config = dict(
    horizontal_flip=True,
    encoder_layer_scale_init=0.01,
    lr=0.0015,
    shampoo_beta=0.95,
)
Rows from block 4 of the encoder, named by matrix and row number. Rows with one number belong to one neuron. Each number is 500 + 25 x the weight over its row's rms, rounded and kept within 0 to 999. All counts start at 0. Numbers have three digits each. After the name is the row's rms in percent of the matrix's.
# fc1: MLP up (encoder.blocks.4.mlp.fc1.weight, 2048x512), inputs 352-383
# fc2: MLP down (encoder.blocks.4.mlp.fc2.weight, 512x2048, transposed), outputs 352-383
fc1.794 100:465507462490480497504480558504519490503505513465485503481524451487487482473510495493506501512503
fc1.795 099:572489518513547471490545525524494500478474476488525517471488530490492507510463492505482529490473
fc1.796 097:470490529520505478503459540464496510518448502529529520540439524539512517550497516496524484488512
fc1.797 097:506520492503523551477514518517502471503496484498519534507466502499517489480478521487483469497506
fc1.798 107:538501532492491558494514462551513526541495500509500501497497479497526530511447473478521471526442
fc1.799 100:498496501448523493480477494477498474491523491491515473444480516470506502521540557508510533516517
fc1.800 094:459493546521504477517498453492500536488518455525451489486496463517503538531524503489442514514495
fc1.801 101:520486517505510490518500475512511457482484492510503478492495511499468492517520474467470487507480
fc1.802 101:497492479518489491445497548496508487507497439473493492474495521484529503486495529454506520490502
fc1.803 104:480481493528479515505481500478545504540498498531488515523495531482468529453538485514484482464503
fc1.804 101:470516527552473469540486479501511511529477571573511501493516495530450492490498530548495473467453
fc1.805 100:478499489493541520543459489460523552502451541429485503467487537468541485494520466441555462526467
fc1.806 100:487513481530480464473447486514474484513486479499526427507486517487472432494554517538518506517483
fc1.807 100:541511517512517462497501518514540544520509482477478503511512486509505462499490535540501521527543
fc1.808 102:503501502521490518523516507527465511501463540491502517519508505564506555513511492519528509463519
fc1.809 100:462504519470485523533486492508526511490449524511495545517501499462473485491492527504481509492486
fc1.810 098:476501452544495493486544499532435517555473442492538490480470486494520524513524493488520482471543
fc1.811 099:458449494459513508538504510487503519505504507524463537531499498514482460490520476441501524524507
fc1.812 106:512514514510516504538496542473478498494485523493492491537542484495493498530525475498518500510446
fc1.813 099:532499517471530476534480468491548540518528534563529534522478504452530515496526544512477507491515
fc1.814 103:492516504486484466505499512500525511527498490497513518504474501524530485524470475477513494502484
fc1.815 100:496468491532521479512469502525474549484516478538525460518527490482469494485513503505481537509484
fc1.816 096:495460533498510488484492531532488493475508539490475552500498493509497502501515501474483486488518
fc1.817 102:535512464521508455493515480525494475556490475505515496497514535454563435471537479504506526556496
fc1.818 100:537519498508525482520456484575472505502529495508486533522471482495451504496531502504488523498497
fc1.819 098:527472467477496517508502498475467516495506482496513488497495510513490480506526475533527495498562
fc1.820 097:530456457517508499475516492464522539509467552517532483465565508504481479514513513456490451470507
fc1.821 096:481492484534519477534522514475487480526538485515516495485504477487432481526497489446549508506474
fc1.822 102:527471493452479511542489483514542499531531492484481479532478509474474494485516487511498508535494
fc1.823 096:455528477528509492514529496534441520474466520523523470503511510552516517506514504507513504484561
fc1.824 102:493535510500477498478478492511540453476493548445521504533505478531490500535529495526511543486525
fc1.825 101:501516536474492507530513494504506483515522540489519485514521477526479531533506478520525503472511
fc1.826 092:449512466474501497466496494510468522544487478483532520502486491473503477523516484521504475540480
fc1.827 101:525510445532497490456466450487490524488505510498450485492483448516500477486498524499479546472532
fc1.828 099:527512484491497514503488453496481494477504481500441493484517501465486534506493466478527482509505
fc1.829 097:495520512456519560470464495495508517485494493517530555506503494532484519502534523491487522551474
fc1.830 100:494493524541548496499504487477518514532472482564514506476538510508510486501490494459530508520474
fc1.831 098:539493494531480515470534492518498500500489531559512490484535491523496450458450453467471473498465
fc1.832 100:523494483494485522472512536482523460485517473489519476531503497538484499496485495507517513516498
fc1.833 098:501485478493495504500504474485479565541505498521486510482496510516455570508485521510515507483485
fc1.834 103:527508475478556488457499517491516495500497479521512493467508493519505480524513545536464506538505
fc1.835 099:478492460526493516505524506503495534537496486497497496519520475510522489522509510527475476514533
fc1.836 104:509489464466478544489517486511478526494475547499481496490476466484522523512533512506523527480496
fc1.837 100:497488440512502531429475481456514504500470497458520462494522472491488518544457476489520497473477
fc1.838 099:484451474534508520482494542498533504516471470490485504505522520491498462477548535453516480495501
fc1.839 099:523506501551485549516550492491472502509548515496505489474527532523502536498526440472513504434534
fc1.840 100:461486522444508499504524523480457493443490512494447464477487533527463508479452512458469515520526
fc1.841 092:489473488485477525501510505488498510459465504533494480512536458476507491518495571512520474494490
fc1.842 100:461493493545536515548543521462522507491521525479456449507457483485524478509454508564496483502489
fc1.843 098:535453488467479485464474491474446492533495543479503517479518491544481470477483503527515486509501
fc1.844 101:489522526478524593541481547512540559504498466534488562511486483490501510512505514473493499487509
fc1.845 101:519499499498518516500520479490487512539481513508452493486522490531526490533508495538480519484517
fc1.846 103:516517522516505458516489506517482496497529489514521496523490472493486520516513539515491470507503
fc1.847 103:494480477543496484492503529493498476497514512510519528525496508529500462511521533486480480502492
fc1.848 100:503542529500473469509565453486522482520452515508501542458513473527522469474512491495509538452517
fc1.849 095:555484470470486469457490473487498503494488533501513512536512473509512516511486481550540491555527
fc1.850 103:474494494523586496544498454504487505497536487510467501492513496522514524499441529449511511534509
fc1.851 102:489471493492523498518490476464521533535480482492475447505523510486487490524536493517498544540547
fc1.852 102:469503492522468467492492513479444530484520517521488525513517460452500490521525503507505528578462
fc1.853 093:442493499534479500513483513480490479543449508475498495498509490462501542494500534493489503487486
fc1.854 105:533472501464489551549472533514507532519526488494472545498536498476465484457541527489517486463484
fc1.855 104:454529515506531498506493506493507556503510532462513476524487457513476542497475476502479469510511
fc1.856 101:507505456486507484496471494467475474503477519569515536509522488499494553459555514469506525492452
fc1.857 103:531494469528530511517465545485479530488518449550464533514513480495507494513527508526503488536494
fc1.858 099:523482515489520491477445491548486523527517509546465519465531519506480465496508487517474496502487
fc1.859 099:518481522509528475507522501501461508500500526463509505507513460528494530481526517470477492503506
fc1.860 104:444512512533538488487455509511472525580498521478515503514497478457505483501464491499479515461484
fc1.861 100:516505499509542488513483487541533512509469553535490495521462586455446495528481497493499508504526
fc1.862 103:488511497531511488487502516497515520490510506522561510525462509554533516459513492452473497489523
fc1.863 098:517497485491518495484527537545463498468532468474503455520471498493482457463486516546455515480482
fc1.864 102:517466480517532558509513495477491467530461521565463481536486496480549515521530479495498483491470
fc1.865 104:505485480461514486480445465479511493467498493493496525488503537490502488500496539486479510507501
fc1.866 098:545477454490454541466511527510488473493537538535490531493518484532455479497478519509479541493497
fc1.867 102:541506539480558484461508454506520494479471527492488506533488467491503513506477472503487511497507
fc1.868 096:497495518482515524474475519517482481482518483511537475526479499482518502534459533479523476504516
fc1.869 100:454499520496480487456510483509479527502491478493500526499499500452496526509473493520516508447479
fc1.870 098:509502492488514532503490499478481507520514503502525485556503480460492505532467513530471494539521
fc1.871 104:533531518481502549477496528507522480499509466476524506464473477513474493438519497480506511474487
fc1.872 095:495479530553529532487442465520473419508491490487501526492494516525486518553498496442498514504501
fc1.873 103:515492460513508457508519491477514516510482541520500444489501464487451490525458498483487467469541
fc1.874 099:497504500470510528515502450495517473521475481511518533466442465525494501463455509508510516511475
fc1.875 101:525467509495502495496546526493513504540474508504499537505499535511531515459482458527442465468490
fc2.794 102:521465475519524447524480497526509507508469484454504488483470502538533523510481479412530513521506
fc2.795 103:508493517514476487465469490475505471447487510487513501522487481492511489501469497500499512481498
fc2.796 102:519544494509509536430507488489532516524490484549496509494508487487506517481543541540506444493492
fc2.797 104:490480442469474481551503524454498470543484546525469494522500500505523508494482515486503441528529
fc2.798 096:539480509527496455493550512498522497453515509474530499506491514481515515494447450492494466483505
fc2.799 103:469464478502505483482521517524483500500476550532500516479489500504513482482448495529474507469505
fc2.800 101:508511479490501514489508489511457509503487492533516525484507506481514456500505515500437516543498
fc2.801 105:478474439496496495525479484480435490484546500486485470476487511505490533537510452565522489535512
fc2.802 098:544497503522458528493469503508500499491492542486558497514506536504526533478495498532448462500516
fc2.803 096:482487481523502495512494543494467513520489472507512522511497457477457492509530494543518528498452
fc2.804 098:514505527496501512491518521462498477473525544527520456477483553480511546489547528527514541507498
fc2.805 097:513528500495488511511482486489485474501455520511492480477498503483531504525505470510521561501499
fc2.806 101:490548450463493483522482500478501468507514529524468530536526446493518513525508489506480502570559
fc2.807 101:497537543465504509468456479476510440453528455508522486470516480456447530513477529493496487506498
fc2.808 100:503564502532494498462541501499494476495515497551504511504524511517476496517506511499527498506502
fc2.809 094:490526538548515519484498523506537534536519531475483507507509511469525489484544503489489487503472
fc2.810 100:468522492451520533543462437480519493511520509510534520471515485535528521487475479482515501489478
fc2.811 101:483514522494471475499500538480510501491474497579496519564520541507461506514515524473498547481487
fc2.812 098:536500496490538521456454510545504561489490512523466486494476519526463468478454488488453445518499
fc2.813 099:521487533459478483487480523483532489505508516502490486525515452489490511485461491492542474509517
fc2.814 096:525533519531510478526490490496464483529444486496500476517553519513458512492483534493471500507503
fc2.815 101:476519476493514457499501467480473510480476520493507549509513499494486491491509520496482491484487
fc2.816 096:515547514529502507519493492524532551534527499481540490540505503510514465492501477502481509520509
fc2.817 097:545498532477520507501515558473485483482516500505535484482500476549507519458514477516498512542481
fc2.818 096:497484531502514515490505518502485514492473518498530483511496533520480463481494490513450547476516
fc2.819 099:527524493494495486539501490514486518514490488471507525486473494482549523502517545493540497499522
fc2.820 095:512552474517534459498512530508472514513493500540448530543474480498511495514485496450508473517494
fc2.821 100:450517460533515482499504489511546496490458517490497483481514510467452486531482480506449486467477
fc2.822 099:536531469512515490520479518486553509515530473513521494511469454498541507520493491546514524503474
fc2.823 097:503497492493477536522498526488532496514488482524491504493523525487534465511486518498490520530493
fc2.824 104:523474497460467531520501502489522504512513504532508511542494458526497478505507492500492490543481
fc2.825 103:491501536457470518520475461528484491525467511476482488489502530551460530488509470515522514543482
fc2.826 106:546528473538487530493506506504528473494526536532502490537506505469532525494500483509460545518492
fc2.827 101:452460532492469505503446492443462539523470491467515472434515473530524465533493548560582491510441
fc2.828 098:437472485519472481475516499547508449487479461484521528513497526522480473481499543529522534505466
fc2.829 099:496499501468533504514557493468509502509492509534499432490532485528494486503524512521487498525500
fc2.830 099:495505499511467470470481549499524556464463494519483507513516520514495473486483533508469551510552
fc2.831 101:485496457483504540483533471476518495508538498503505522519548492557494537457486526558486468514520
fc2.832 102:503482513522487479483487453553459492518510508479554508548492540462530478496493500526482493472513
fc2.833 092:471526469482483511539516516474527462504523475521485510498513488481497521508510461467503499487497
fc2.834 098:515522496494506502514457515492454498494513492473499484537523498549535508557507519513481464514470
fc2.835 099:456512524489493527523521511474466487490542532513525539495501535499488475457528512518519476522497
fc2.836 096:495502470475523515504487520544466487525480490479507531441475484523537514501449525499536533462495
fc2.837 102:473494514553506540490497479521517503538512489558528490451503469477471486497493479490501498521509
fc2.838 104:504490493511522509555459561468480439523469532497503508493503498537483513505489494534483493437478
fc2.839 103:550487503506530496503466485491490513491474496514483509458503506447502472542477512476470502473492
fc2.840 099:480526510493509516494508477490472529523495460515480492469507527502460518468499488511492547499510
fc2.841 094:486518484521480529499518430518540500478474530518514519444513499511516502484506474504510534519478
fc2.842 097:495502489522478538494496504494505500531472481498488509511478486517487513512523499550495419520481
fc2.843 097:461482490504493526497525494467528488485509479470537526516535507475508518516511501487550498519484
fc2.844 102:506503497486497502495490525514479519489519500496527533463462498480489479457486443510456542502500
fc2.845 098:451500497515505511499475495451512460501458493439496484469473522510487485499492510472511495478509
fc2.846 098:520499493447500501482455454473478491521473503502482530462480475458486452471525498484526515522517
fc2.847 102:509446476506455552504507532524490466486538476505514506500515499496501509484508462527458489484515
fc2.848 104:492462484445495457493449486492514522532496521479511541479496514468546484496464523486502541512493
fc2.849 099:435488445433512506459500536469530473487496494467490542491500478546494512506516513479499491477537
fc2.850 101:502452476554532517506524461504526484478529477493473506513471536520502488526512540490469523473480
fc2.851 099:429539504501495515518496529511523455483497443525507505487475521483505484517494485481510520509505
fc2.852 099:496486487482507471527493531504488482494549548488466507507519497567489474515490477480488493502472
fc2.853 090:518510523534456521492520509466461476480548529515524482517531513532511481523530534454498467479474
fc2.854 095:484481518525534525521491481485511514464472485503500486509524533584500487452498476538508486495498
fc2.855 102:531511498480523504474479519489518533483482501555529508519520478479510516500539497457510517487503
fc2.856 099:537521480518521549522485542474542506504510475497475536517457527521513490485488492518531492470484
fc2.857 101:464515512513477498522549474470497564466489496529457504513445494501475477509496519517451484459496
fc2.858 100:495482489504535420505492472486502529473503477515460504489481460506472476466485467492490496527534
fc2.859 101:512544477490503486524483495529451493494514488501426536517488517502491485521479515472508477512509
fc2.860 102:496527502481524521531463547505558505461526526544476524510518495488496447485504482500517513457521
fc2.861 101:490519511536474479471520498504508473462497477490446484493520462477476478490489515546506452475469
fc2.862 102:501476497503514516500498477515504550534469527490495486484467479500523521526471526460539501538520
fc2.863 100:504489495492514529515527530470485517497541556516475492485552536514465468514515482542464517465471
fc2.864 099:500528487482492550500473506502529497466537519533504545520539461537504476517494475482479510475500
fc2.865 101:516540529492515531490485470528509547516497537479516486514501504483528495533515537496534487488488
fc2.866 097:482491456497498551548514502517507446540499517509471539554528506519467486487482483491482527491493
fc2.867 092:456476482500461503478526498551483466481490467507470493465514490510515506480525480514516464477496
fc2.868 095:516488494500518504472496536481469487462500460490496481533494483521505479493511515465465520475527
fc2.869 098:494545493508480479524501515535533507533538497469543495498512535458451539506498497528501493507463
fc2.870 104:486471550468512513489473507510567471444484542526518533518484505486475524502487507495468474530478
fc2.871 103:465487444508471493473480517519532489463504515477498524454485547512496500512487552492470482506471
fc2.872 099:435560487535506482532506529496477520507451512517485481518481493455519508513480526489492490472482
fc2.873 101:483490485508488493521496546494477476490512519510498502516502495480482531496484487518481508513499
fc2.874 096:495497500487477492501516488525488438503472499490519528532531493522510501516524540504494520500521
fc2.875 095:517488473497478508503517484500509496492540491539522534523520473516515482503475484460543462482537