From a checkpoint of a small masked image model.
Training: 8700 steps, batches of 256.
Rows from block 2 of the encoder of a small masked image model, named by matrix and row number. Rows with one number belong to one neuron. Each number is 500 + 50 x the weight over its row's rms, rounded and kept within 0 to 999. All counts start at 0. Numbers have three digits each.
After each neuron's rows are labels from the 100 images, of 14848, where the neuron reaches its highest value: "responds to" is what is common among them. Only what is clearly more common there than usual is listed. The data: photos with spoken descriptions (Open Images, Localized Narratives).
# fc1: MLP up (encoder.blocks.2.mlp.fc1.weight, 2048x512), inputs 0-255
# fc2: MLP down (encoder.blocks.2.mlp.fc2.weight, 512x2048, transposed), outputs 0-255

fc1.208:508548601515636526470622531521516485642538425475525444616466462479567501461525512522507452494468567596411451536465518575481502371526541587482566506500493466532546526454464518553522484533476541477423521627485495472555577490514521506419536533527401542481520487455462484501506517443487593530510407549510493462465515509517480555531568511458570559518488512480436499518468551564458476521566454449457558484560502450538428529530556529527521448500587568597543555525538592480486526548501496513510422463454378529485530513459498561518425582518545512529592528530452453565406582546489445462452532504499552509513479606524557483496577538550486453509477453421449475547514495516546452405428499547409483479470488532504541438453489453517495495558515551483352522572518469424517418601456539
fc2.208:493573502573542526446475514368533541427452472543530468500542504566529529486629519449475549468434525508397412606484462520543557461508567485522443554541558527447524498538443558606476522468508437447497470603555469422567428496464494457466543457451466456526519519487529523498465505427542495496505536515524520487501628483486543551501557504504536523529485497500513516585550527494502529483475443562468551523606646537512584438452535474573475476501432517526484515551553431572482535421418544420562470489523396501501448543495490453470553589568602478399412483502485457542488494462523485468475517480477482471479558508537459441551472554443481520597462497516479551533543487517482443455467393469529499438515436464533474427474558516533547477466604537518409467568445488433566464447498403
responds to: text has "people"

fc1.583:465459553534549453479535502458397499469515455509531475526539449516545470618435440465552411473509503454520423544572509543402444534491534483556486457504480501579569466513562399437448534494507545475529500536530477438437570424533520432476559462593445542582500522476532597499393452513534394525491495516529482528511494474458519495529473500495452421657392511575489461510506534458417501429499543569450458556539404487531466461514542491423431440498525388424487502506511553499452520480470561565539503523476455477474521459451428502493443447496467586468478585411566508503406528546426486467525614432536568509510540407500607438519526442530493579480464536445531590499420592504487507573488540543510502535395513416483466461419567431504502539455477516412535523492516520492509569494416481
fc2.583:521495495493501558521464534501406492487432552539410548514467436401547372564518537469415484550469465499429471536477548547454499488522572379442432354471490567404506517519540572409518549493514531450454582448452482482560460479536507540540481548572527520537540393538567488468443478468533450469415533534483493480537566506466488586581391577523497496535511490467512499466580529587524567544618541490584527546562428454488515511410554431570554516439585526481496457531504524437524483522608520515464483570572569571504571399609422543526462500519571521525588469423415511500417496413459425520496523496575510517443446530565526443556516483477609478607535506527415454492478535549502518504501441566517511477553570491561430460454520505527464556642529473580525419468577439550520503425461417
responds to: text has "color"; text has "red"

fc1.446:552451503469461532396437515438401465465470441563506521556426434434497433467440473557483501494529476525475496499469546520555493431515500458513488469524501451502448440462493430565428559498466591574433452445460561523497398575477457554509530455479502625488448436526540544447464476464486574591534517572625588512500467551518494529558514506459543507451533534539490479511507566490539571374536517467517377525376567484445515456474540444510535529528599482446530552570478552514411495427527506525484487513437515460562480479498492536568546507489474425456508515406451523485518516612559468491473491468406488565519525546576502465499455504441549576497457538469466510559443502532495481430467534472506447493439427494452411476567451534445495504563509609480482463544467474498516473520485391
fc2.446:533473510504441503507527463475440584487489462419467557485611465477482545604467493486398511393544500498523481444520497530508441507444559447569600462493392508507500416547467428473539596489484446548503558427420390562488454549493472544551474564484513480520455527482547468516510446461602477457618546391408493476494504608488523422607495566590531501432487515482491492476474512524475541481505436550564562548442497541515480504404555552552513556546460517430432514539528513439404483544470512492516436494551526554522543571491501457532549536462567460531429510483435485496598530406545502497492449479574528446537537551512478445491486503508515581563458465405474494440552497457490487463506484508514465568424506556485468524552486577508464488565493434376576555467488533610543461468479463
responds to: text has "red"

fc1.193:402569441521513485465470483450452545571539552490545530514503514516542475535492453441545475572515546483581433509555535539502537539482527427410558532536431537504562445575509601520498593493562451445529496507517507547469480520479479436458573465472446545521401440592567493496555521502527565524563473480507517452518561524524554542590475504462427541505500479496449438549548429459539555484490488465480507456378583449561497419477598538485588445544529573525494520496513525475465444538543486489482487500462530454548515421557501447518532530458498546550480482504539543536479536472525529528505461466510503528511492550484581492554484564534565478527478509481415531537500458421611491429538535540462544610526529591506458480489372472517528456584513474538469525447499519570490466426559568
fc2.193:540516454517431522489458498480515562509504534520504511501474504358466547378591488487462547563426499396467495485494579500441517537550535488466517569467472495474588535580508466396500553375592540576583542491437465516536480511468536443460496427401542456505468435553478550493455469539576456572604589617399546507456463469497521564509500497515497490547544558540567551464520477475504461454524489488451477449475537460516563429421441513403507451468562553569631476487534548552498415504433501467493486513463463529565481463548505543481456497477424483592547431475525448520458449488507524485451562512418436535511599462530502530383540427519469573438610505465510488440485463508436541559440492492565492415444533488471508484511442451544456449429495566442550578466480535530518483491539518
responds to: text has "people"

fc1.608:516550537308401523462444479489438489521498547438494556497494560435510540514466468426565445545502527470454509525532376558486428531511556625487574495551499465515477427565514485541555466558492518458507486523515495415531555484472438536497563562472508442461551534458603521477437631547567492477488522555436448453543599526570475489567495427435450536624396491573571495531522461459425545419471445469524554483453530500481529386610503538460589458526437507448529520539495455509509516508426463470482401516416515447431517421552427564478539433459537498423548523541671501516540535533492503458431512544556459545573482475610461456538543477499584562591436541634457477523521470486477427530501564545480482543592507438604493467522498501531495462564426487534493477498472470548509446517518472
fc2.608:494526452521556523498473496440572520486452503584437575502598542483503565519441412665415483529424423433493513471517469520505474461467519453553492479519472476550428504503480450534449557506553527507479401492419443419571459453409542423461438451498458597495509441541523568547485452508567481549597493511458504509517475514527508483487548577537432454435504458507470485552448600472358512473551528511482552479446480485454630567462493455477571381488431403525617471444511508485536611481515535560453474450535535522520492606550499564583416510435470550484393473503345573503539559575591427461553487443440463462559521534516483555548553576512446477521476523481564548580520496538424524525518535486517501577387521520546503473437434542560574522459569547550417399457510618546535521582476450
responds to: text has "wall"

fc1.753:433494469393491418457409540449397455497483505585520469507477484463546599440490474582452435488379471569444407494453488562458485446491379486486484527481582513587490506548497444583610486494496476509524480443456444561502438497591517543454450433411482467508519469560465519503429577447521534628469460535454493478413494436465560486487449494466429478489471551449514493411444450420444519484407547518523633513545503506529453460527547514520485530584584409511565520523434581565559564507383489513497469492457542455500530482554402616475567501560520399526499431530530541482499630517497503528481580456460502524451455439534523361517503470460484464424530481473350495531433472476424525550458567542507470508483539522524474464442526572487464532504426443526548505459542559549603448421528542
fc2.753:416396467411481523539482520530460461492454418562581502498455590563496499560433506473505539502538536514604570470556522498576452448439574538483429531535478425439474486454491456486458552547462520461523509568508559550485541449603442611497524522423455529454540529525499519600547539491523480535573433413495625494530506537474471553493494536466475512528458510443561414567512481406511512563490567627445474526410598564526526493485552485414485534467572450562375505468511484533495447572541552500555516552503449445546485524603508491500597494471551415494417509579530463490488508497520493496453536550486469517455527383504523619585554546487473536448482525589516477474374557631473527401476437514555544488454517557485521541493457545360550512535415515548465434475554421484461507471587574
responds to: text has "sky"

fc1.672:464556471583562575458601666485496524487474477539460431555455533578567560546609484449549495526541507585488559516558429482428512452454383446564507504551524553519616428455512576513483512439514468485512506499446531493528513450453476511443498502499497501438513479568503498427460494500548591567480522493446489473518443492464555526497483480444474478495507418577517528554462553484499505522495434468491512475559510440551446418592585474522572449550427496508543482432525461449502469576555492484425476535505510481464460410517550583472557474494467473470442456539416528522469541470487504475563533469445453601447457557471589557610474553543478491487456519494411501523545544511457513407534519509494513482542426495502541531432519472527565480526515442504466448491623525471526508415640476
fc2.672:515418577567464447565548510495552483441510473529498401541457482505514508493507583511494443426444510377501502476434503479507477555461502538541520404445600527463466499459547532358502473516547442499428487501449517459437450360464573534573427489522480494556511439552525508423481605603564590558391524484461488493522564441462490573469545477511494517532547555438361466462451498524552462545437455538513528509572545549445451506535451534546571608466454618540555522527553395533425494443482463546486440506592600384419595521501487485587472412483452540535476493580570437489485480542499513513474582528520456461485435556571561585436423497478394535536544573449443584531555464547507518420593500571423539436464552431488387477475532516484552511499475438464533508508457466477591596518511517
responds to: text has "people"

fc1.320:454537471485477546552512582421520548552531460504552521640587462460538583465555438493510522509479418475506493502591513500460517480508618487503467528480575537542519517537481440580406458476413465473619620548526523426599471488549511479458454530424511573460527476507570557490494522477513478498507529438399503438386540474438407535479407468509480484433486485488537506475450483486472496506462435559471469440437378532435486487514531485602492493560457531433423582486563580569430520471487514547452552514478499509444509505505546556461571573570565519490553471438507604537543490461563511465540508528450523592544536387477581526414540433464461547404411558565541503392490441557503469521564471517398398459530482509589517544569571553398516476497551496536506506499558480457534568591529487
fc2.320:487481434555486486438458434506583523549484537523475572589566554443529425581440564408506512416511465584425477505447436470571556500558590460538445570493411559512608601529500485462425490501431491463570456548487426564527515552528498489543446467472399528459477542582481546473524494577611497466548441512457487578573426502526494430554510445457504538473519514507499504515448547578464489554585443537451573462526496484559439497531451537458445529516508447463499533530464514383497425571481479459503480504540429496490544581423459403550516565409517567468527481564481535504494517511613540565569539518468470532541472499423554584479395543467537476582488506520482509495463568485469373411496451473571423425512607434494507551504416470527517440506534521576549501529478497576513540569530482
responds to: text has "persons"

fc1.302:396532574507510474472570456521523436535526524512540479465478605509537495396536535619556497450444388550577521512561448482448443530491518449477493426538524472468465517560476547489538524577497531544609531515450548541515438467569419530474478503462501487499491411498633500540535551560549473546548542547537408603455458470485531503488522430407506444509510513382492498526448434472529505582588554472500502614443451537497491502500457504449550568610505521483418471345491475448480544502552521423563515454529512484554495519484520554453506416623534516442495465521519506606541535441486465580584472529562527532459514540391458481493467474604458465467467575481497462474431481442409522544516507507506402473553539447617508645508517463523457476484454460504538518515505492451520516473428443
fc2.302:545431495489536471482471494462500479486469457486461630551518521494409563425455545402501520562448594529437512489427450473497518438607503543469534459472474578399522451416579527505504467580420465477487498545501525478509542448508454489393482405531465455471531540454543606605501494449512530520475506489523465450453482657520486523434414685508560485407480542514446445562404496456503412504637481491509539541509437428481520612535536461561515520471511424575632390484471585514509449596468572564478571456507469533528482551633538407555522544502463417507489539434548486488535430588529516545486481439475547477502436500472559419548530506469481505502521477470529448488579463494612523596539438498430473499496498585519527441554495452508456524502444484518487563581528437381502488501432510
responds to: text has "sky"

fc1.657:477556582598556503476625530492470592518531464513450489543576532509458476440507550514499563588472537459535501502538510547485517513486519521409526542548465470492498576505617542577452492448513483370498481519438482371529534463471428426473437453481483528489573449512494521471519503461494538543430500487557464543562521597551558510494516602542506477551525512502445482587484501463473463506529515425518495565476470515460491416505552457491486497490497596418547398525541510503486543429478469470402525480553455491502471549459490460512611535475568456518506555479503475494492550408555437445381519519476469522469530462559463539496456444542474513472525358505564454473511451569397461465540563586484546403498456538547475499524490512531428515536421480452399510557539535618517560542467475
fc2.657:508590532543527489551485555493574436472480480508539509527444552570498537518450553479487491631563488416490501452487438552540461508490436436506507481565518470535434583452479520584550563587456450525620556502518499429522492420567470561471497466454570432474472412489518539481463455507501489491545426488597493411487558499491501443567504551425489487494509430494467516530472483578551473448480469522595517475567442482535452489527520574462505511416536445422568513536532481600415572490430501511541492506434517563498491587567495520508525450517462442518424483476476504512553467519562440592558605537440460488615464483572520518477477513434510482577547394430508490506444407495491507503460473547436528476482403375570519535626532475572465426464418583467537580442568503573553558461465496
responds to: text has "color"

fc1.503:610505457601528425512530452533493519521527573489509457522481393481553486512520437501464643445450442552469505479528542519545492470463533542453523473521460455474529516599456427522541449554545464439498455482508498549516499472510467388503595568516459545530482463573535547512455522491439447536481465470507476561559577500530521497447502460545492458483564469522525419473473471436562479456401569567494537488405501429374478516678444479584509456532528587427543468512508394498531412505493528595398476473520475476511516551423545521556401453415498488533480494428434467498551451478516480507572509555539548501514528452505531514412509515418430441499440447504506533420411530514474522542510496555415553461430497530513438553533497488472535506459563455435548487466475490389521485442478471
fc2.503:512523608438461478585495482469549401461449422537581456459462568715505478533551613470469432507520603578481496401440510437443437474563509412561463458494526489514451529476445536491510572478510589393523543418502422509484527494499564531503600566467500493468493579516462483410559457597364539510441447500461547527417485515493472439473445525477386490578491563523553464486423557518406477501467509440411531532504420477461444452474468415573466487549455495466470466534447529453450424470506518485504554554502526491494482511518462460512439530412510560473520403515564563598437535528520455500508515472485520474509489437494451448485472422449472492506446483487478493518465451463450425453528447487488516422464579608469463511517451517458471546552571460464530576469424438544399472499496451
responds to: text has "people"

fc1.130:479475520525533520597539538563520447478630367461488447493516512424520450554472473526552569534417412477597498567472530593509476426461509489464514491473507495499532444501501527532483497446500466569480462491483631555479502477536510409434518520415510459501533471532602534540449425525533434574473596474553480460522478515437517529556546445568611459402495448497500549559449554425490528508477401500543508475480435488504512482643503451419460536551570455502449548514619484490578462472532463477544509481519590550399502559554512611516585543561427539510486497458454388582426556499530481548458407518477455508482413420554436520464416512493487523517512594462489538470546575533464476461497513463545505556463471508519556490553522536556512457517523442472527545493459446461528477432486516
fc2.130:450554426494517451438481530493536480489498511520464435442459483479550393492475622479474480472533608449489423487557454448573566525523475482396446558521510510613561508507542497533500429498536452521550527487573556495457502518461504448517496561478603520453633439461556509479421498576453591526433611514502546563518561496545548497469515437542533416452504524489494604567472503496463485422461472465495495487541450594565487511549477568454481545495483418500445545470514491393402495469447535507544567504467507489564450448539569483564482502518552440494422562521565551491519558555468440534391533413483406541471423465568521501467574495531570509523451551476558446460487441614488505466494555506490511491380569516434472475526496449516507508400510518623464485498443439514490407540507547
responds to: text has "holding"